config.toml
dataset = "synthesized solo parts of chorales (CocoChorales)"
time_shift_ms = 50
encoder_depths = [12]
tokenizer = "word"
vocab_size = 56
fusion_encoder_norm = "rmsnorm"
fusion_encoder_norm_position = "pre"
fusion_encoder_head_dim = 32
fusion_encoder_parallel_block = false
fusion_encoder_drop_path = 0.05
fusion_encoder_positions = "learned"
init = "xavier_uniform"
beta2 = 0.999
max_grad_norm = 5.0
final_lr_fraction = 0
Rows from block 8 of the audio encoder of a small audio-text matching model, named by matrix and row number. Each number is 128 + 32 x the weight over its row's rms, rounded and kept within 0 to 255. All counts start at 0.
After each channel's rows are labels from the 100 clips, of 14976, where the channel reaches its highest value: "lies over" is the class under the peak; "responds to" is what is common among them. Only what is clearly more common there than usual is listed. The data: synthesized solo parts of chorales (CocoChorales). In brackets: how many of the 100.
# c30: last pointwise conv (encoder.blocks.8.c3.0.weight, 128x128x1), inputs 64-127

c30.106 [129  84 104 110 145 141  88 190 101 128  78 172  99 129 106 139  71 119  99 116 132  91 139 130 120  99 102 104 115 137 110 104 164  93 114 103  78 138 118 104  91  91 146 105 168 108 156 153 157 164 155 156 112 110  95 121  72 118 107 170 137 116 114 116]
lies over: D3 (63)
responds to: bassoon (100); note D3 (64); note A3 (40); note G3 (37)

c30.66 [117 128 183 182 143 146 117 125 198 126 165 121 115 159 119 141 160 146 114 191 130 160 205 152 138 116 190 122 135  93 180 113 113 167 136  93 147 131 133 118  91 199 186 147 148 188 105  78 134  87 121  83 177 179  93 160 115 154 160 176 103 180 100 127]
lies over: G3 (36)
responds to: tuba (99); note G3 (47); note A3 (34); note F3 (31)

c30.82 [176 166 175 160 107  94 100 101  77 127 123 151 104 168 131 122 112 166 126  85 186 130  97 161  92 132 124 143 186 142 115 184 139 174 159 104 129 117 173 160 169 123 173  80  94  79  94 147 169 143 143 162 145 112 100  93 160 143 181  69 131 128 120 174]
lies over: D#5 (76)
responds to: trumpet (100); note D#5 (81); note F5 (52); note C#5 (36)

c30.100 [111  75  92 138 136 167 130 107 222 133  99 109 150  84 101 112 179 138 105 164 102 132 180 127 184 151 121 176 113 110 183 138 181 113 109 141 216 154 146 126  82 143 104 143 159 173  96  53 150 155 136 150 114 136 168 131 146 194 186 136 112 149  97 135]
lies over: C#5 (73); D5 (27)
responds to: oboe (100); note C#5 (76); note D5 (37); note C5 (33)

c30.78 [ 88 139 145 137  83 101  82  83 107 144  93 163 139 170 114 113  89 129 116 135 162 152  66 129 132  96 105 129 126  87 149 123 143 166 110 150 103 133 166 129 169 139 117  70 164 155 152 146 160 108 168  81  94 114  94 125 115 141 126  64 132  76 142  97]
lies over: F4 (97)
responds to: note F4 (99); clarinet (98); note G4 (29)

c30.6 [139 105 107 132 204  92 166 144 102 181  97 107 138 148 197 140 128 165 163 160  94 118 148 161  95 123 158 161 161 127 124 177 120 135 108 157 114 107 147 194  98  85 112  95 170 172 152  92 108 103 123 154 166 144 118 120 173 139 101 108 100 135 103 157]
lies over: silence (100)
responds to: viola (100); note D#4 (76); note F4 (30); note E4 (28)

c30.20 [ 98 109 100 154 152 130 166 102 154 160 178 134  97 163 196  83 135 106  48 153  96 137 100  99  92  98  93 152 130  91 135 122 130  73  96  59  90 158  86 148  80  66  72 133 142 161  97 105 100 162 123 113 164  90 136 102 114 167  90 134 118 150 103 122]
lies over: silence (100)
responds to: viola (100); note D#4 (70); note D4 (32); note E4 (31)

c30.110 [119 159 178  95 174 161 158 123 141 114 108  88 158 145 178  88 122 194 168 128 162 147 134 183 132 152 180 124 203 172 136 171 157  78  89 104 129 149 158 135 168 172 180 180 122 131  82 128  90 140 159 119 165 219  99 140  97 122 167 123 103 156  93 150]
lies over: A3 (55)
responds to: cello (69); note A3 (57); note G3 (39); instrument: tuba (31)

c30.45 [ 94 154 149  98 141 183 159  88 121  98 136 119  90 204 110 148 129 167 103  95 147 146 146 117 118 170  95 108 146 124  93 145 166  99 101 103 102 100  97 115 104 131 106 147  98 129 110 112  92 128 114 146 132 193 106 136 161 115 150 113 105 118  91 108]
lies over: A3 (84)
responds to: cello (100); note A3 (84); note G3 (48); note F3 (26)

c30.53 [144  88 131 176 106 160 137 149 185 154 101 106  91  88 144 125 119 113 114 153 132 156 144 139 135 166 139 175 119 120 151 112 184 148 121 135 169 171 162 171 126 164 145 123 106 142  84  85 163 162 125  81 196 170 128 117 124 144 171 100 124 100 151 121]
lies over: C#5 (66); D5 (34)
responds to: oboe (100); note C#5 (71); note D5 (42); note C5 (34)

c30.19 [141 121  97  99 117 104 128 109 196 136 147 130 100 105  74  88 139 131 180 145 119 170 161 123 128 133 147 145  96  83 136 138 123 138 122 103 132  98 118 144 133 112 172 143 184 135  98 132 142 161 104 111 160 134 181 140 105 164 183 154 120 179 109 128]
lies over: C#5 (53); D5 (47)
responds to: oboe (100); note C#5 (62); note D5 (55); note C5 (34)

c30.69 [156 128 123 113 108 105 130 126 103 167 136 121 102 126 153 111 196 150 114 173 184 118 190 180 134 164 140 143 178 131 120 104  94 177 144 105 104  96 139 127 156 148 108 130  99 168 129  76 144 119 140 131 207 150 171 129 158 144 101 114  98 183 105  91]
lies over: D#5 (67); D5 (26)
responds to: trumpet (100); note D#5 (74); note F5 (47); note D5 (37)

c30.104 [ 90 125 190 134 106 122 183 136 133 115 101 165  83 181 178 163  90 157 130 149 154 127 182 116 135 191 104  77 150 152 144 153 131 119 105  90 118 158 142 146 182 137 148 226 149 135 117  86 128 147  75 144 144 186 110 117  95 103 122 176 109  94 114 109]
lies over: A3 (72)
responds to: cello (100); note A3 (72); note G3 (45); note F#3 (27)

c30.4 [196 135 199 111 130 116 166  86 140 138 130 133 159 161 128 142 153  92 109 137 132 177 115 107 128 148 203 159 152 129 153 141 133 105 164  78 107 100  85 148 132 182 145 128 186 159  84  85 122 136  90 104 164 152  76  89 104 164 141 155 108 125 138 115]
lies over: D#5 (55); D5 (32)
responds to: trumpet (100); note D#5 (67); note F5 (48); note D5 (41)

c30.92 [158 160 171 156 137 134 164 141 105 177 134 123 104  93 168 125 107 123 115 121 165 190 150 139 169 152 171 201 133 164 199 172 148 110 133 153 181 129 107 139  95 118  91 164  93 140  74 142 169 140 111 114 234 198 154  92 162 112 174 139 120 153 120 106]
lies over: D#5 (46); D5 (34)
responds to: trumpet (100); note D#5 (62); note C#5 (45); note F5 (44)

c30.64 [ 51  94  60  86 189  84 108 122  60 134 152 126 137 174 144 105 119 111  96 132  89  82  73 159 106  88  81  57  98 103 132 162 107  87  94 133 143 153 105  87 123 164 118 117 129  71 106 179 119 148  96 131  93 121 108  87  78  89 149 127 103 105  91 132]
lies over: F4 (42)
responds to: viola (62); note F4 (50); note E4 (36); tuba (33)

c30.73 [135 126 168 130 127 138 159 126 120 163 123 102 149 238 150 117 170 202 118 112 106 138 101 103 115 146 100 160 136 172 168 119 150 142 139 105 150  92 134  86 160 129 156 143 129  91 107 105 123 159 148 151 131 185 109 122 116 154  97 127 104 127 144  99]
lies over: A3 (75)
responds to: cello (100); note A3 (75); note G3 (48); note F3 (28)

c30.8 [110 150  89 174 150 126 107 108 195 137 143 125 127 130  82 144 133 170 154 178 105 182 170 142 149 164 170 123 142  92 113 135 155 176 147 101 140  74 106 150 123 154 146 154 122 171 102  93 136 183  83 126 187 128 133  84 149 124 154 116 120 180 155 168]
lies over: C#5 (70); D5 (30)
responds to: oboe (100); note C#5 (73); note D5 (42); note C5 (35)

c30.48 [196 155 148 127 104 149 155 147 142 142 210 135 128 180 182 160 150 128 149 143 178 189 109  91 142 178 181 181 151 143 183 143 204 108 162 107 161 123 123 190 160 102 164 129 115 166  89  83 115 195 142 116 112 139 154 131  85 105 180 135 113 106 110 117]
lies over: D#5 (66); D5 (27)
responds to: trumpet (100); note D#5 (75); note F5 (54); note D5 (39)

c30.95 [138 101 151 109 140 106 151 139  83 122 160 137  91 165 136 164 168 184 142 134 175 198  94 129 117 186 171 199 203 108 138 177 144 139 181 134 161  96 162 166  86 126  66 113 136 125  85 115 111 186  80 170 127 170 181 147 110 145 112 134 165  78 137 143]
lies over: D#5 (86)
responds to: trumpet (96); note D#5 (90); note F5 (59); note C#5 (36)

c30.122 [104 168  85 159 185 121 128  96 137 191 114  76  87 133 174 165 108 156 108 119 144 137  74 148  88  73 163  82 189 115  99 135 179 112 132 161 146 102  94 150 117 144 127  99  99 127 137  93  94  83 112 163 165 139 130 140 119 149 127 136  85  88 130  85]
lies over: silence (100)
responds to: viola (100); note D#4 (76); note F4 (30); note E4 (26)

c30.124 [ 87 107 185 168 189 175 166 115 135 125 126  77 174 169 180 129 180 123 123  96  84 129 142 148 166 144 125 145 181 121 102  97 139 139 141 108 150  92  89 173 148 121 151 183  80 122 153 105 157 166 126 102  96 168 163 149 144 107  87 133  90 100 158  87]
lies over: silence (100)
responds to: viola (100); note D#4 (74); note E4 (30); note F4 (28)

c30.41 [134 165 101  95 109 142 155 147 150 142 118 144 193 133 130  89 155 162 112 183 142 156 100 175 140 115  88 164  94 103 161  85 128 139 193 196 150 171 173 154 179 125  92  94 116  77 129  91 181 121 181 123 128 159 113 130 141  83 151 175 152 106 132  87]
lies over: G3 (51)
responds to: tuba (100); note G3 (54); note A3 (34); note F3 (31)

c30.61 [148 140 182 132 136 118 116  71  95 110 116 170  98 116 122 128 105 110 139  99 194 181 143  73  98 138 207 160 187 100 189 135  88 158 154 110 107 121 149  97 155 159 173 126 106 128 150 162 122 146 143 119 183 112 151  97 172  93 103 145 133 125 176 159]
lies over: D#5 (53); D5 (35)
responds to: trumpet (100); note D#5 (65); note F5 (47); note D5 (43)

c30.77 [107  94  69 143 115 149 165 114 159 129 111 122 129  80 157 161 108 150 175 121 129 129 144 102 141 171  92  90 130 118 133 167 133 146 136 164 129 152 157 101 121 144 164  88 141 106  89  93  91 156 119 112 135 119 104  98 102 145 157 133  96 166 162 138]
lies over: C#5 (60); D5 (40)
responds to: oboe (100); note C#5 (63); note D5 (50); note C5 (35)

c30.96 [119 154  95 167 124 149 112 157 111 125  99 109 154 105 167 106 174 133 135 189 128  96 162 102 190  52  78 115 100  63 126 112 136 173  78 121 151 111 107 131 103 145 150 123 168 178 110 114 148 100 149 175  91 123 105 141 127 120  80 102 124 104  91  87]
lies over: A4 (39); G4 (33)
responds to: oboe (100); note A4 (56); note A#4 (43); note G4 (38)

c30.15 [169 134 103 170 172  98 115 149 102 183 144 166 163 144 172 228 156 155 106 120 131 161  70 162 153 115  90  87 108 159 152 127 140 122 144  80 160 132 124 135 115  66  59 160 153  94 166 161 120 132 122 183  96  71 185 104  88 160 101 116 170 164 110 167]
lies over: silence (100)
responds to: viola (100); note D#4 (77); note D4 (31); note E4 (26)

c30.36 [ 77 103 126 206 162 128 183  85 160 207 197 136 146 158 167  97 121 200 106 174 132 164 118 101 114 162 115  89 136 138 106  98 163  93 138 126 157  81  76 168 149 108 139 136  88 140 112 119  80 134 114 145 115 125 161 112 100  88 160 164  77 134 148 106]
lies over: silence (100)
responds to: viola (100); note D#4 (75); note F4 (28); note E4 (27)

c30.123 [122  93  92  94 114 117 135 108 159 141 103  67 101 159 168 142 101 114 143  99 109 127 109  88 111 116  87 121  92  94 149 110 112 100 122 128 136  62 108 131  73 103  92 149  98  99  77 169  91 136  69  82 110 155 132  43 102 101 127 100 114 130 122  82]
lies over: F5 (53); G5 (29)
responds to: oboe (67); note F5 (61); note G5 (47); note E5 (29)

c30.52 [107 142 118 182 219 106 127 107  93 192 153 144 128  72 147 116 141 168  97 132  71 105 101 149  86 144 119 178 148  91 142 163 154 110 151 143 180 106  92 163 147  89 171 118 107 104 172  84 122 164 115 182  80 158 181 153 167 104  86 117 146 119 144 117]
lies over: silence (100)
responds to: viola (100); note D#4 (72); note E4 (30); note F4 (26)

c30.74 [111 113 133 121 118 100  98 117 203 145 147  51 140  87 153 178 156 135 148 101 140 133 151  68 159 138 140 170 167 118 125 129 168 128 139  90 144 128 134  94  81  91 107 115 182 147  94 118  75 167  53 146 169 136 118 119 141 166 162  94 149 123 128 134]
lies over: C#5 (54); D5 (45)
responds to: oboe (99); note C#5 (60); note D5 (54); note C5 (37)