From a checkpoint of a small audio-text matching model.
Training: adamw at rate 0.00098, 7100 steps, batches of 192.
Rows from block 9 of the audio encoder of a small audio-text matching model, named by matrix and row number. Each number is 128 + 24 x the weight over its row's rms, rounded and kept within 0 to 255. All counts start at 0. Numbers have three digits each.
Before each channel's rows are labels from the 100 clips, of 14976, where the channel reaches its highest value: "lies over" is the class under the peak. Only what is clearly more common there than usual is listed. The data: synthesized solo parts of chorales (CocoChorales). In brackets: how many of the 100, against the usual share in percent.
# c30: last pointwise conv (encoder.blocks.9.c3.0.weight, 128x128x1), inputs 0-127

lies over: C5 (86 vs 3.9)
c30.77:111136131151104102152130118131104112126119112112155153188135148142126134111115143141172124151097118125094137139140143152142083106113145138160114129139135115162147121176158129110106122151086189160142169104114171156153082128121107103142162161094121165139151134123158143126134139147165160172077107111132155177151163116117147177086119133129136108139127098142137122130128102152152096095125

lies over: C5 (84 vs 3.9)
c30.8:134112177129118110149152116123100109155159091104148147163103186134154141142118119123130158125108137166092135099150146136103116101143121150144163144097166109140140138164155167151149102111110190133105123102128145145155133102142166122148128166142114156159148132147123126143092100130165168127143103137138178172127189111145110123110149150108155104115121101141085131118118110134145106090159

lies over: C4 (48 vs 3.2); C#4 (25 vs 3.8)
c30.83:170084159103110174166146086181104082121084093130107139137110117152139134107128125124109096134145166088147130135088128154126131126149108108154114141110142094100133125182069145119150068111141123089123139143135141135114145145143164099133116124116141168147117102156167152146104133133118109114093116097090157107114126108102141121159110130110146181139133126131129160163121124134136121099132

lies over: D4 (63 vs 4.4); C#4 (37 vs 3.8)
c30.51:112122162120092179112134138158158123146089105088078123081128143111117171114114111090141156206160112111129136162102110098104115149154134130136129177095146125118136107160115105110109076088119138122127107149108117175102102148119159103100140133148142192123150130101179152152141149139105139161101138132118106122144142150143144125117121106110102133152142135124133121116116118129107136107104

lies over: G5 (36 vs 2.6)
c30.106:123101100108155114120153140110144125151075125116159101086122152138165096114121141094095081107121133082100141148133105100123147137134135152154135127169129152114132138135110124086123160110084111112149146102092092091150131110108120140155156120124139118125082127161132126124104071085131107123171088098140114140147111103126149119144121083150136123110115133101109127082096157103080111170106

lies over: A3 (45 vs 2.5); G3 (26 vs 1.7)
c30.25:142139145114108133110107136097122106147153141101126144131100106126134130110164138119122093106111121097115145094131142132118135129136117102102073110131097141087103143114104087149115123147106133077091126062109120152126132120107150102124134104123066143134123100143116102080124121143120101058143088117082124112057102119098146148138094144142099113108122123151152116133088098098113139165120

lies over: G3 (49 vs 1.7)
c30.24:173084109117156115103160177135113106122123166102124118096123125165113113132164098134103105135101152138133158133156114117165147123167110133160103113165159159157130094106115108158121118156153139124144112113119100133151135146111108101118133104125099139143103170153102130151119112121135123152164148127138097114154116194117169124167131115120147123094154130166173099081152170110150108090114

lies over: D4 (50 vs 4.4)
c30.0:116093173148100175142123134168100065149132147135103136119129141104120138115110115089136107139163154077150079136146112138106120104135091097082094149114122107141110129119103120133099110091096117147128106098115103146106154111108136120098107121138098162146141094123146116094098115089128129126108115136099095103093102096142148129113121125101101139080126146138094148157121097105114146168079

lies over: D5 (75 vs 2.9)
c30.95:125121129123120120120141085114131152128123118102126066128099077156152096121135153158130162139106117092153124142113104131145102111142106083105121105118126122095127140137134080083115121099111098124094125099123099099085132154139147144139152111143058144122133088137162121132140115108113092103163090071082138126128144117092122102140138121109110131146134073142132110110123095083093110159112

lies over: C#4 (41 vs 3.8); C4 (38 vs 3.2)
c30.62:137136145154134133091101114130104107157102083115136086137106119137086115121152096158157168174126114102094122158134102124080080094161092093129077168112110137130150114163122101083148102112146128130096109136139135134104109138098171101109149095145128143166105132144158147151101130102116093129090149099119114118148136131120097099093145142123153146129123105122084143137125085095138123138116

lies over: B4 (41 vs 3.7); A#4 (38 vs 4.1)
c30.113:125101092115124171163130150134131104112163128160150152122160091103085150125108122138138108084181152104163120117136114140122158138138116112131171139124133113143097111077151175134090133161114110164111159148124128150154150136107106176101135130171154116099138121104111126148127170104158105162127154183132116144163097153167115111100122132111130114103155153138120152159105095147117135162142

lies over: E4 (51 vs 3); F4 (42 vs 3.3)
c30.13:123126121130123172103103113143131086112138113157152158103115089120125141172105149154154112126139154067122104120144137141080109075122067129108115109118135083096110121147107115121100100135153119143126129116125140129089148085101096146115119134143094138114077114114121117081102133075114090097162088147125113101131116122138135102095123162136099136126109108115114088107095105139104130173122

lies over: G3 (46 vs 1.7)
c30.87:171155136112103128164155141113121117098141122131134102106116146172114149148136092135130153140136131127112151149099124089181172168159180117141139115178104133133133143119138150158152145169145107125163106166147115134129115135146138133170120106116153114096109161128149110131173138187142163122140136155137092124157085149148184119147108143128125099164133174170138123100141146111102135132145

lies over: G3 (46 vs 1.7)
c30.117:144159112143129142094166094145163143130149122125119106145143103117102115114157133130121120105127132125151166153137117135178165180145189116118157141106111112108118164115118156180114102139121110112138146159165130133173143188154156141152146153105128123117136132144136108147113101178091144150116104147106138162134135176130130117122085103160101108123137172136176111089100161105143152135134

lies over: G5 (85 vs 2.6)
c30.7:106149089177110152077084121121117159128109145151141125127137144144169157136090118137114103123149111102107135153137103109108144081081111115122087113127099105144164123106126151092145105123167108080118138152107099086093147135096144143135100118099110124121116152111107114085090128101090098094146114092091101141088123134116115135157111111157138114103104120095136105133099138099155157152126

lies over: silence (100 vs 12.1)
c30.21:112137119180127121128144103123117178146132087127122125136164120103138139172151110117118152122136156165146118155123146168143141085135149154177157095083161136110131137114166153142153131131163075091142094149136144145153140094113162105094114110135110102098153173137088138134104120159135139101142131146122162089133135124116147138133115133176105148171145153161091152148172139139125157136105

lies over: C5 (94 vs 3.9)
c30.34:134124104127106152119146191178122165151105147094126111174144159134115088135106172124106153119093121112150126159127132118132123150108144152115136127142127148112170126119153159152160134108107172133130134100137174142160161095099153152111163158138126156174160115096105153118107136128147153135151145121143180139164185105133114187143115137106133109136144157111144160141143115105160141125112

lies over: D4 (72 vs 4.4)
c30.72:094159175113138140096104085133113120133120112083112125099122134112130151131164119097118162163124125169111136130096064113127165117119095094109138138150062129069121144120099094144126146097138110108135129107131102152118113110148116112148156120121125115133128136110107131083140135108070096130131075087117134081106160117084139109141122143133106156127088081141127102135135110101135127126113

lies over: silence (100 vs 12.1)
c30.10:107146124144128109104117101140102145137107140172153088114155090140125126177109162162109082107108116137105098111112141168105132122096142114141149082166109153163151122129113133115164150124105099085128117161112118080146087129104083141175135173150144120132089104148131117132121109147097099134156103102113122125137132144092139132122143078151112129086101123140089179135107146141134162137129

lies over: silence (100 vs 12.1)
c30.108:184111145113157098135125145120132144127125167191097142130156141139143109130132114168149100115101159135158132121144106094104111090107118147125126134147140142167136102109121148126132145132121164167128121147150151085129169164170164120119125109170144148121138167098123120122162137161160178136134124114146125112181129148126117157157170127130151132121189168137110119133158155167135124169094

lies over: C5 (98 vs 3.9)
c30.38:152147163149088132125116160147107118113138106093102142146114193106108130162115165159133176146084121161100148097127129122089134165109159104138151126110163119107152129133116149151134148095121157158111102138147141113129131126107140107140141157094128131105140136160123101143141116110124182131152145098137155173164172150118100177111103146079159136104143141112118114153124107136184121122164

lies over: silence (100 vs 12.1)
c30.64:146129114141128111176148153163113143143156108132131148127184120130117149166152124128102137163094115112160086142151153163087114132137134141107122115149118113146155102121129129101110149083152110100170143183143096105156070113153089154124105164182125135111135148142120115138146153143115108084108133119125151084126115147122124126100114098157141087143149149158136117149174175119110142098121

lies over: G3 (47 vs 1.7)
c30.15:193090142121186156137139140102142147126140137150081110125138116123132136138097161108106121101096116131144164109154148128147114157163128127179126102140117113140156154143095123133098101156134097139120125153110109120129098143118105125160153091137153093129131173149115100110126094171147113078090123120074148148146137174106166136173138153111121150131143113158173112122149143159119122129105

lies over: C5 (62 vs 3.9); B4 (38 vs 3.7)
c30.33:133151110161185142169137157131143136117162143150098141118104167119117129123113150143135126130137109111098139109158124143121139117082130128109160170129152122170138147129135163156135130139149153190121150155124154125165107130137145104146127123119169126106111159115128139142154176094175179151156144197167116132163138091175118133101159172107105139154113140103136139159105117149136112113142

lies over: C5 (81 vs 3.9)
c30.75:138086109165152122154154093101152092130162154177107119171144143145133125120133139147122108079110161092125135092146146171095089100114139118116152118124125095137104122104158178121091136104105154136114165130101174156141081104130113174097083119128164161159142113090142127122121129144135104140110143146119123148162124112151130165142140149150138119140113169159149096128122107107156138150109

lies over: B4 (63 vs 3.7); C5 (37 vs 3.9)
c30.63:119109081163114157173144091125142101124124109137138150175112120163147133143135124116108078147120108141171134124132134157137128094113113133141116124111117101132108154169082174169084113124092174080156148119093137139138121142116096132108061144135150143111127119111090147105122137135172093112092130130117118111096102134088132126095115144122150144159159125113131131141098131156174102115094

lies over: F5 (44 vs 2.8); D#5 (30 vs 2.9)
c30.97:133123137153092130177122150167120134173102094100088155111189127145121107133142147128104121105112138138182135151144103159086138129112103172178120138099145106135130175150100107139112129120162132155150098123145095106123140093133113089069130102100121146148122141117140132119157131115158120127089132118090143096141115121122179147123158153116115144168158141125106124156144112156140143144082

lies over: F5 (86 vs 2.8)
c30.81:114150157141134129179141148118115134147139122111113132122161090105151125163132095109107119131149152114131138177165146089118127123093140167195096136113168117133139167100177115160127128179116129104168088138125133160133154102091114117135119109105119117089140118168150128118130130126112129165134146129126129129094115093119175130132166168107143188138166129119118167152100087112131125144116

lies over: F#5 (95 vs 2.5)
c30.101:133134085126067105157162111150079146164107100149152134117140071098157090123116131103102092117114124099113135137125137137136148149100146095153122108147131132106158116107110147115142158171124146072150143104131147131149161120101116148136091150098134103135099085108114115092127132133148164105144083126090144154126099112103134134131109094150084129124161114090144107103092106114154160144126

lies over: A#4 (56 vs 4.1)
c30.127:080104174126115182144099118153153121116172162164108176103110122129078170118127086122118116161148110165147105174156111131109142157145140161127116145134133152148130128119135166156138082128144127142169123134134150097114127153144145151144124138160165166111121131137126137117106163122107118106101171151153097120146117111171142126126115163155105152111119133164128154139155130175094121141088

lies over: G3 (47 vs 1.7)
c30.99:121096160144117098127121134117176153144087147124115111105143108124126107136136168131111157139087158105154144128091134107158122133158144118178147110120143142142146162115124096120114110179158173091158117158137117110169147148153118080112106133116158110107126135169124102171107113160152155090143123106138164153158129157113191098168138110141100123112131130174126141087137132125134142093111

lies over: C#4 (95 vs 3.8)
c30.112:147155119115113122114148115120137111123094108119135113099131123123136156113148166151117087167108133063161129106118100106108136109085125143133091115148156130107121151089158105104125174158149134100138144109084131095093151134119092145151124104079136069116115143106093113106099100113115100125169135104102088110115099147086112148124100095114091114110120143137121084104105145105148127165151

lies over: D3 (31 vs 0.9); A#3 (30 vs 3.1)
c30.9:120168095132177128086110174064153155124101123113146111142133155103123117102118109116105125141130151125077151079170136077113122107072121114145139126132111114112126126117152099098144160131115094114111125127107132108123144117124138124116104111096085109121076114141122116104116074081109113103148147149091129116099117103119108117102140092089147117091151131142157137135114149080109140106129

lies over: A#4 (40 vs 4.1); C#5 (27 vs 3.6)
c30.78:106152143117132164130146136127199145106147204148073141102152132152109175139110145125143143153149130102161173111128107175124131112128125119145116107096126107130127098114168109175135140117117128123136143130108108101157091136107069156125109108151113143119096139151088131092126119130097134105106147157106148100111116101129122158104149115107134130133144136118128103098143116168127084087084

lies over: G3 (46 vs 1.7)
c30.70:158127115135148080138156103121111110159099127146130127165128087147138073155116155157144105097076163141117149141113143114122131153111159150113119102108151120140114128152073107140092089168092123096155129144145099134126113155136137110112090112143117087114148112143147082154152130144106149094095130098132121114101125159095149139187145093127105106150134101131111173120163139104091136149122

lies over: C#5 (66 vs 3.6)
c30.1:144131159169148105144124132109113102097088119151146114139120176118083131136126111146120161166135117172121107125116171095110135161153166133105137125121171123166177100108127165117155160122152139153108124151165115131112128144139131120156110109104152143103160094100173128185147104136175153138155171144169153150153136124141124127115154100094125125123143124116143137098161152138116107146181

lies over: D#5 (44 vs 2.9); F5 (34 vs 2.8)
c30.76:178115117158090126181142147154139109166095113147117102116163137105158101166153160114097134126117174129166122135138156095126086105158143102158144157106178097113102149113116118105111142139128152104138114113138143120124104113107156128122165116101106143123109139107136096160168115145117118143091126148122100105156106143135132153164158117096101197153167153106100107123114135116097109139139

lies over: G3 (45 vs 1.7)
c30.118:172135143133107083142102159108109142123083111163106114115115122160127144158124111160116108152128102130126148147175166076122143130139163159143113142146119146172153137130166152134118162114085126151162149136115125095133161178128115163144098073096126119128118129155162092141133133159103126169139136140155077135141124100153146111125136082139108132097162148178149152163136122123122156125127

lies over: G4 (40 vs 2.8); A4 (27 vs 3.6)
c30.20:122139176113133078109132098079094116157134119120127100115118098084160097117147114155141142097140142156146097122126083168091119124122116144131109103108121154112116124092166092088132124127149121143136107141110096125119142161146141105130153146119130079098113105108142075126109077102107093092127130091125159141123124124082150089103141066162114147128146128149095128150148119146140153134152

lies over: A#4 (31 vs 4.1)
c30.26:153091141102082192152151079176146112108110125114111123092151127142116158096136111115125096149152157108142150145102095106126164103156148095131126125126159138104084134127120102107094073119110120129088146107140114152135125138134158138114118098163114188148123105097142114126103174143143122132106165149086140123102133117165143149115108171102103152155146119141126123122135123175115128160128

lies over: A#4 (44 vs 4.1); C#5 (32 vs 3.6)
c30.61:154080161135117183143123115098151127148134175139088148112099118175098139117115117099141135158145151126153108111132153120152114124115080122144148117083118144114093110133100142161122086139135097158128105117103099152146127110133097149121117127167119146095091099129146149089133149107106107090124160182121106102153121130176167144135119184119097133101103108100163132135122138162132151137115

lies over: silence (83 vs 12.1)
c30.126:144128120137133120182144153150128146150166129132101125127141125153147151131162156142109130144149124126156162186137121096138129129107131193153154159135125166098161149122104113121146107174100092130144110135121139112119148108175130144121117114166151119099113135117113130136154160149126151101120158158137153100096140115118163142110153145141172163157149106174103180153157182136117153128075

lies over: C#4 (84 vs 3.8)
c30.14:100106086138082101132109089119117137130115150093130113085135094101159141137140123118143124131153133096104107148129134136088089130136087098151111146150146144136119118102114111136129166104127127135110129090144128110087145118109120150136115090108116132115110130076106086086132121098134093130120097132111074134131091087110134126115118127141080150095103109081109087093102090133084154175157

lies over: D5 (49 vs 2.9); C#5 (43 vs 3.6)
c30.67:165108138130115163104093091130124108130119131165099103111137132156081168124115135150127160122174127154094104124156163137117108090157099088089106088119142094148154114103142167128093166116116140142106119168141107118089091152103111177131078137143152104124124131119122138104109159128120135109117149156139099101142110095132115091121155129086127125096133148088142121126135132097087083117144

lies over: C#5 (88 vs 3.6)
c30.102:113163153113129116107132151095113137142149133137113177146129112150125086123121142100120194146120140171114097128154149110145130167164101108111120145072159128155106107095140124125116137140157120153144175150144131105145090118100153127122168116123105107127194134113118109171118111102136127187099110129146166140154165102141111151120124121128137104156126136091102105095115147160147078104134

lies over: A4 (38 vs 3.6)
c30.11:130167157094161117124102111094099100160124115085126123132124118111142122115143117121151105156143128098143127111138084120126158148106095134103094126154100131087107106140150114098105141120107116084123125128146076146097155105105142094156151146141126138117131122116146095124133134127084098094109104082101111130086137090094153132142076080121103112132161071128111093099126089110143103164143

lies over: silence (100 vs 12.1)
c30.123:113098104138127097162151138151115104140077090138131151151150105117128150137160134135096096156085147126125109128147099126110128108161115179162113119149163164134152143159118133121139141169161149140175151170145131094101118119125095102143133145131166118111136176162138127112144071132127137160108086123096144145130128125104115086151147078174107139163143109153109131137169165119120118124103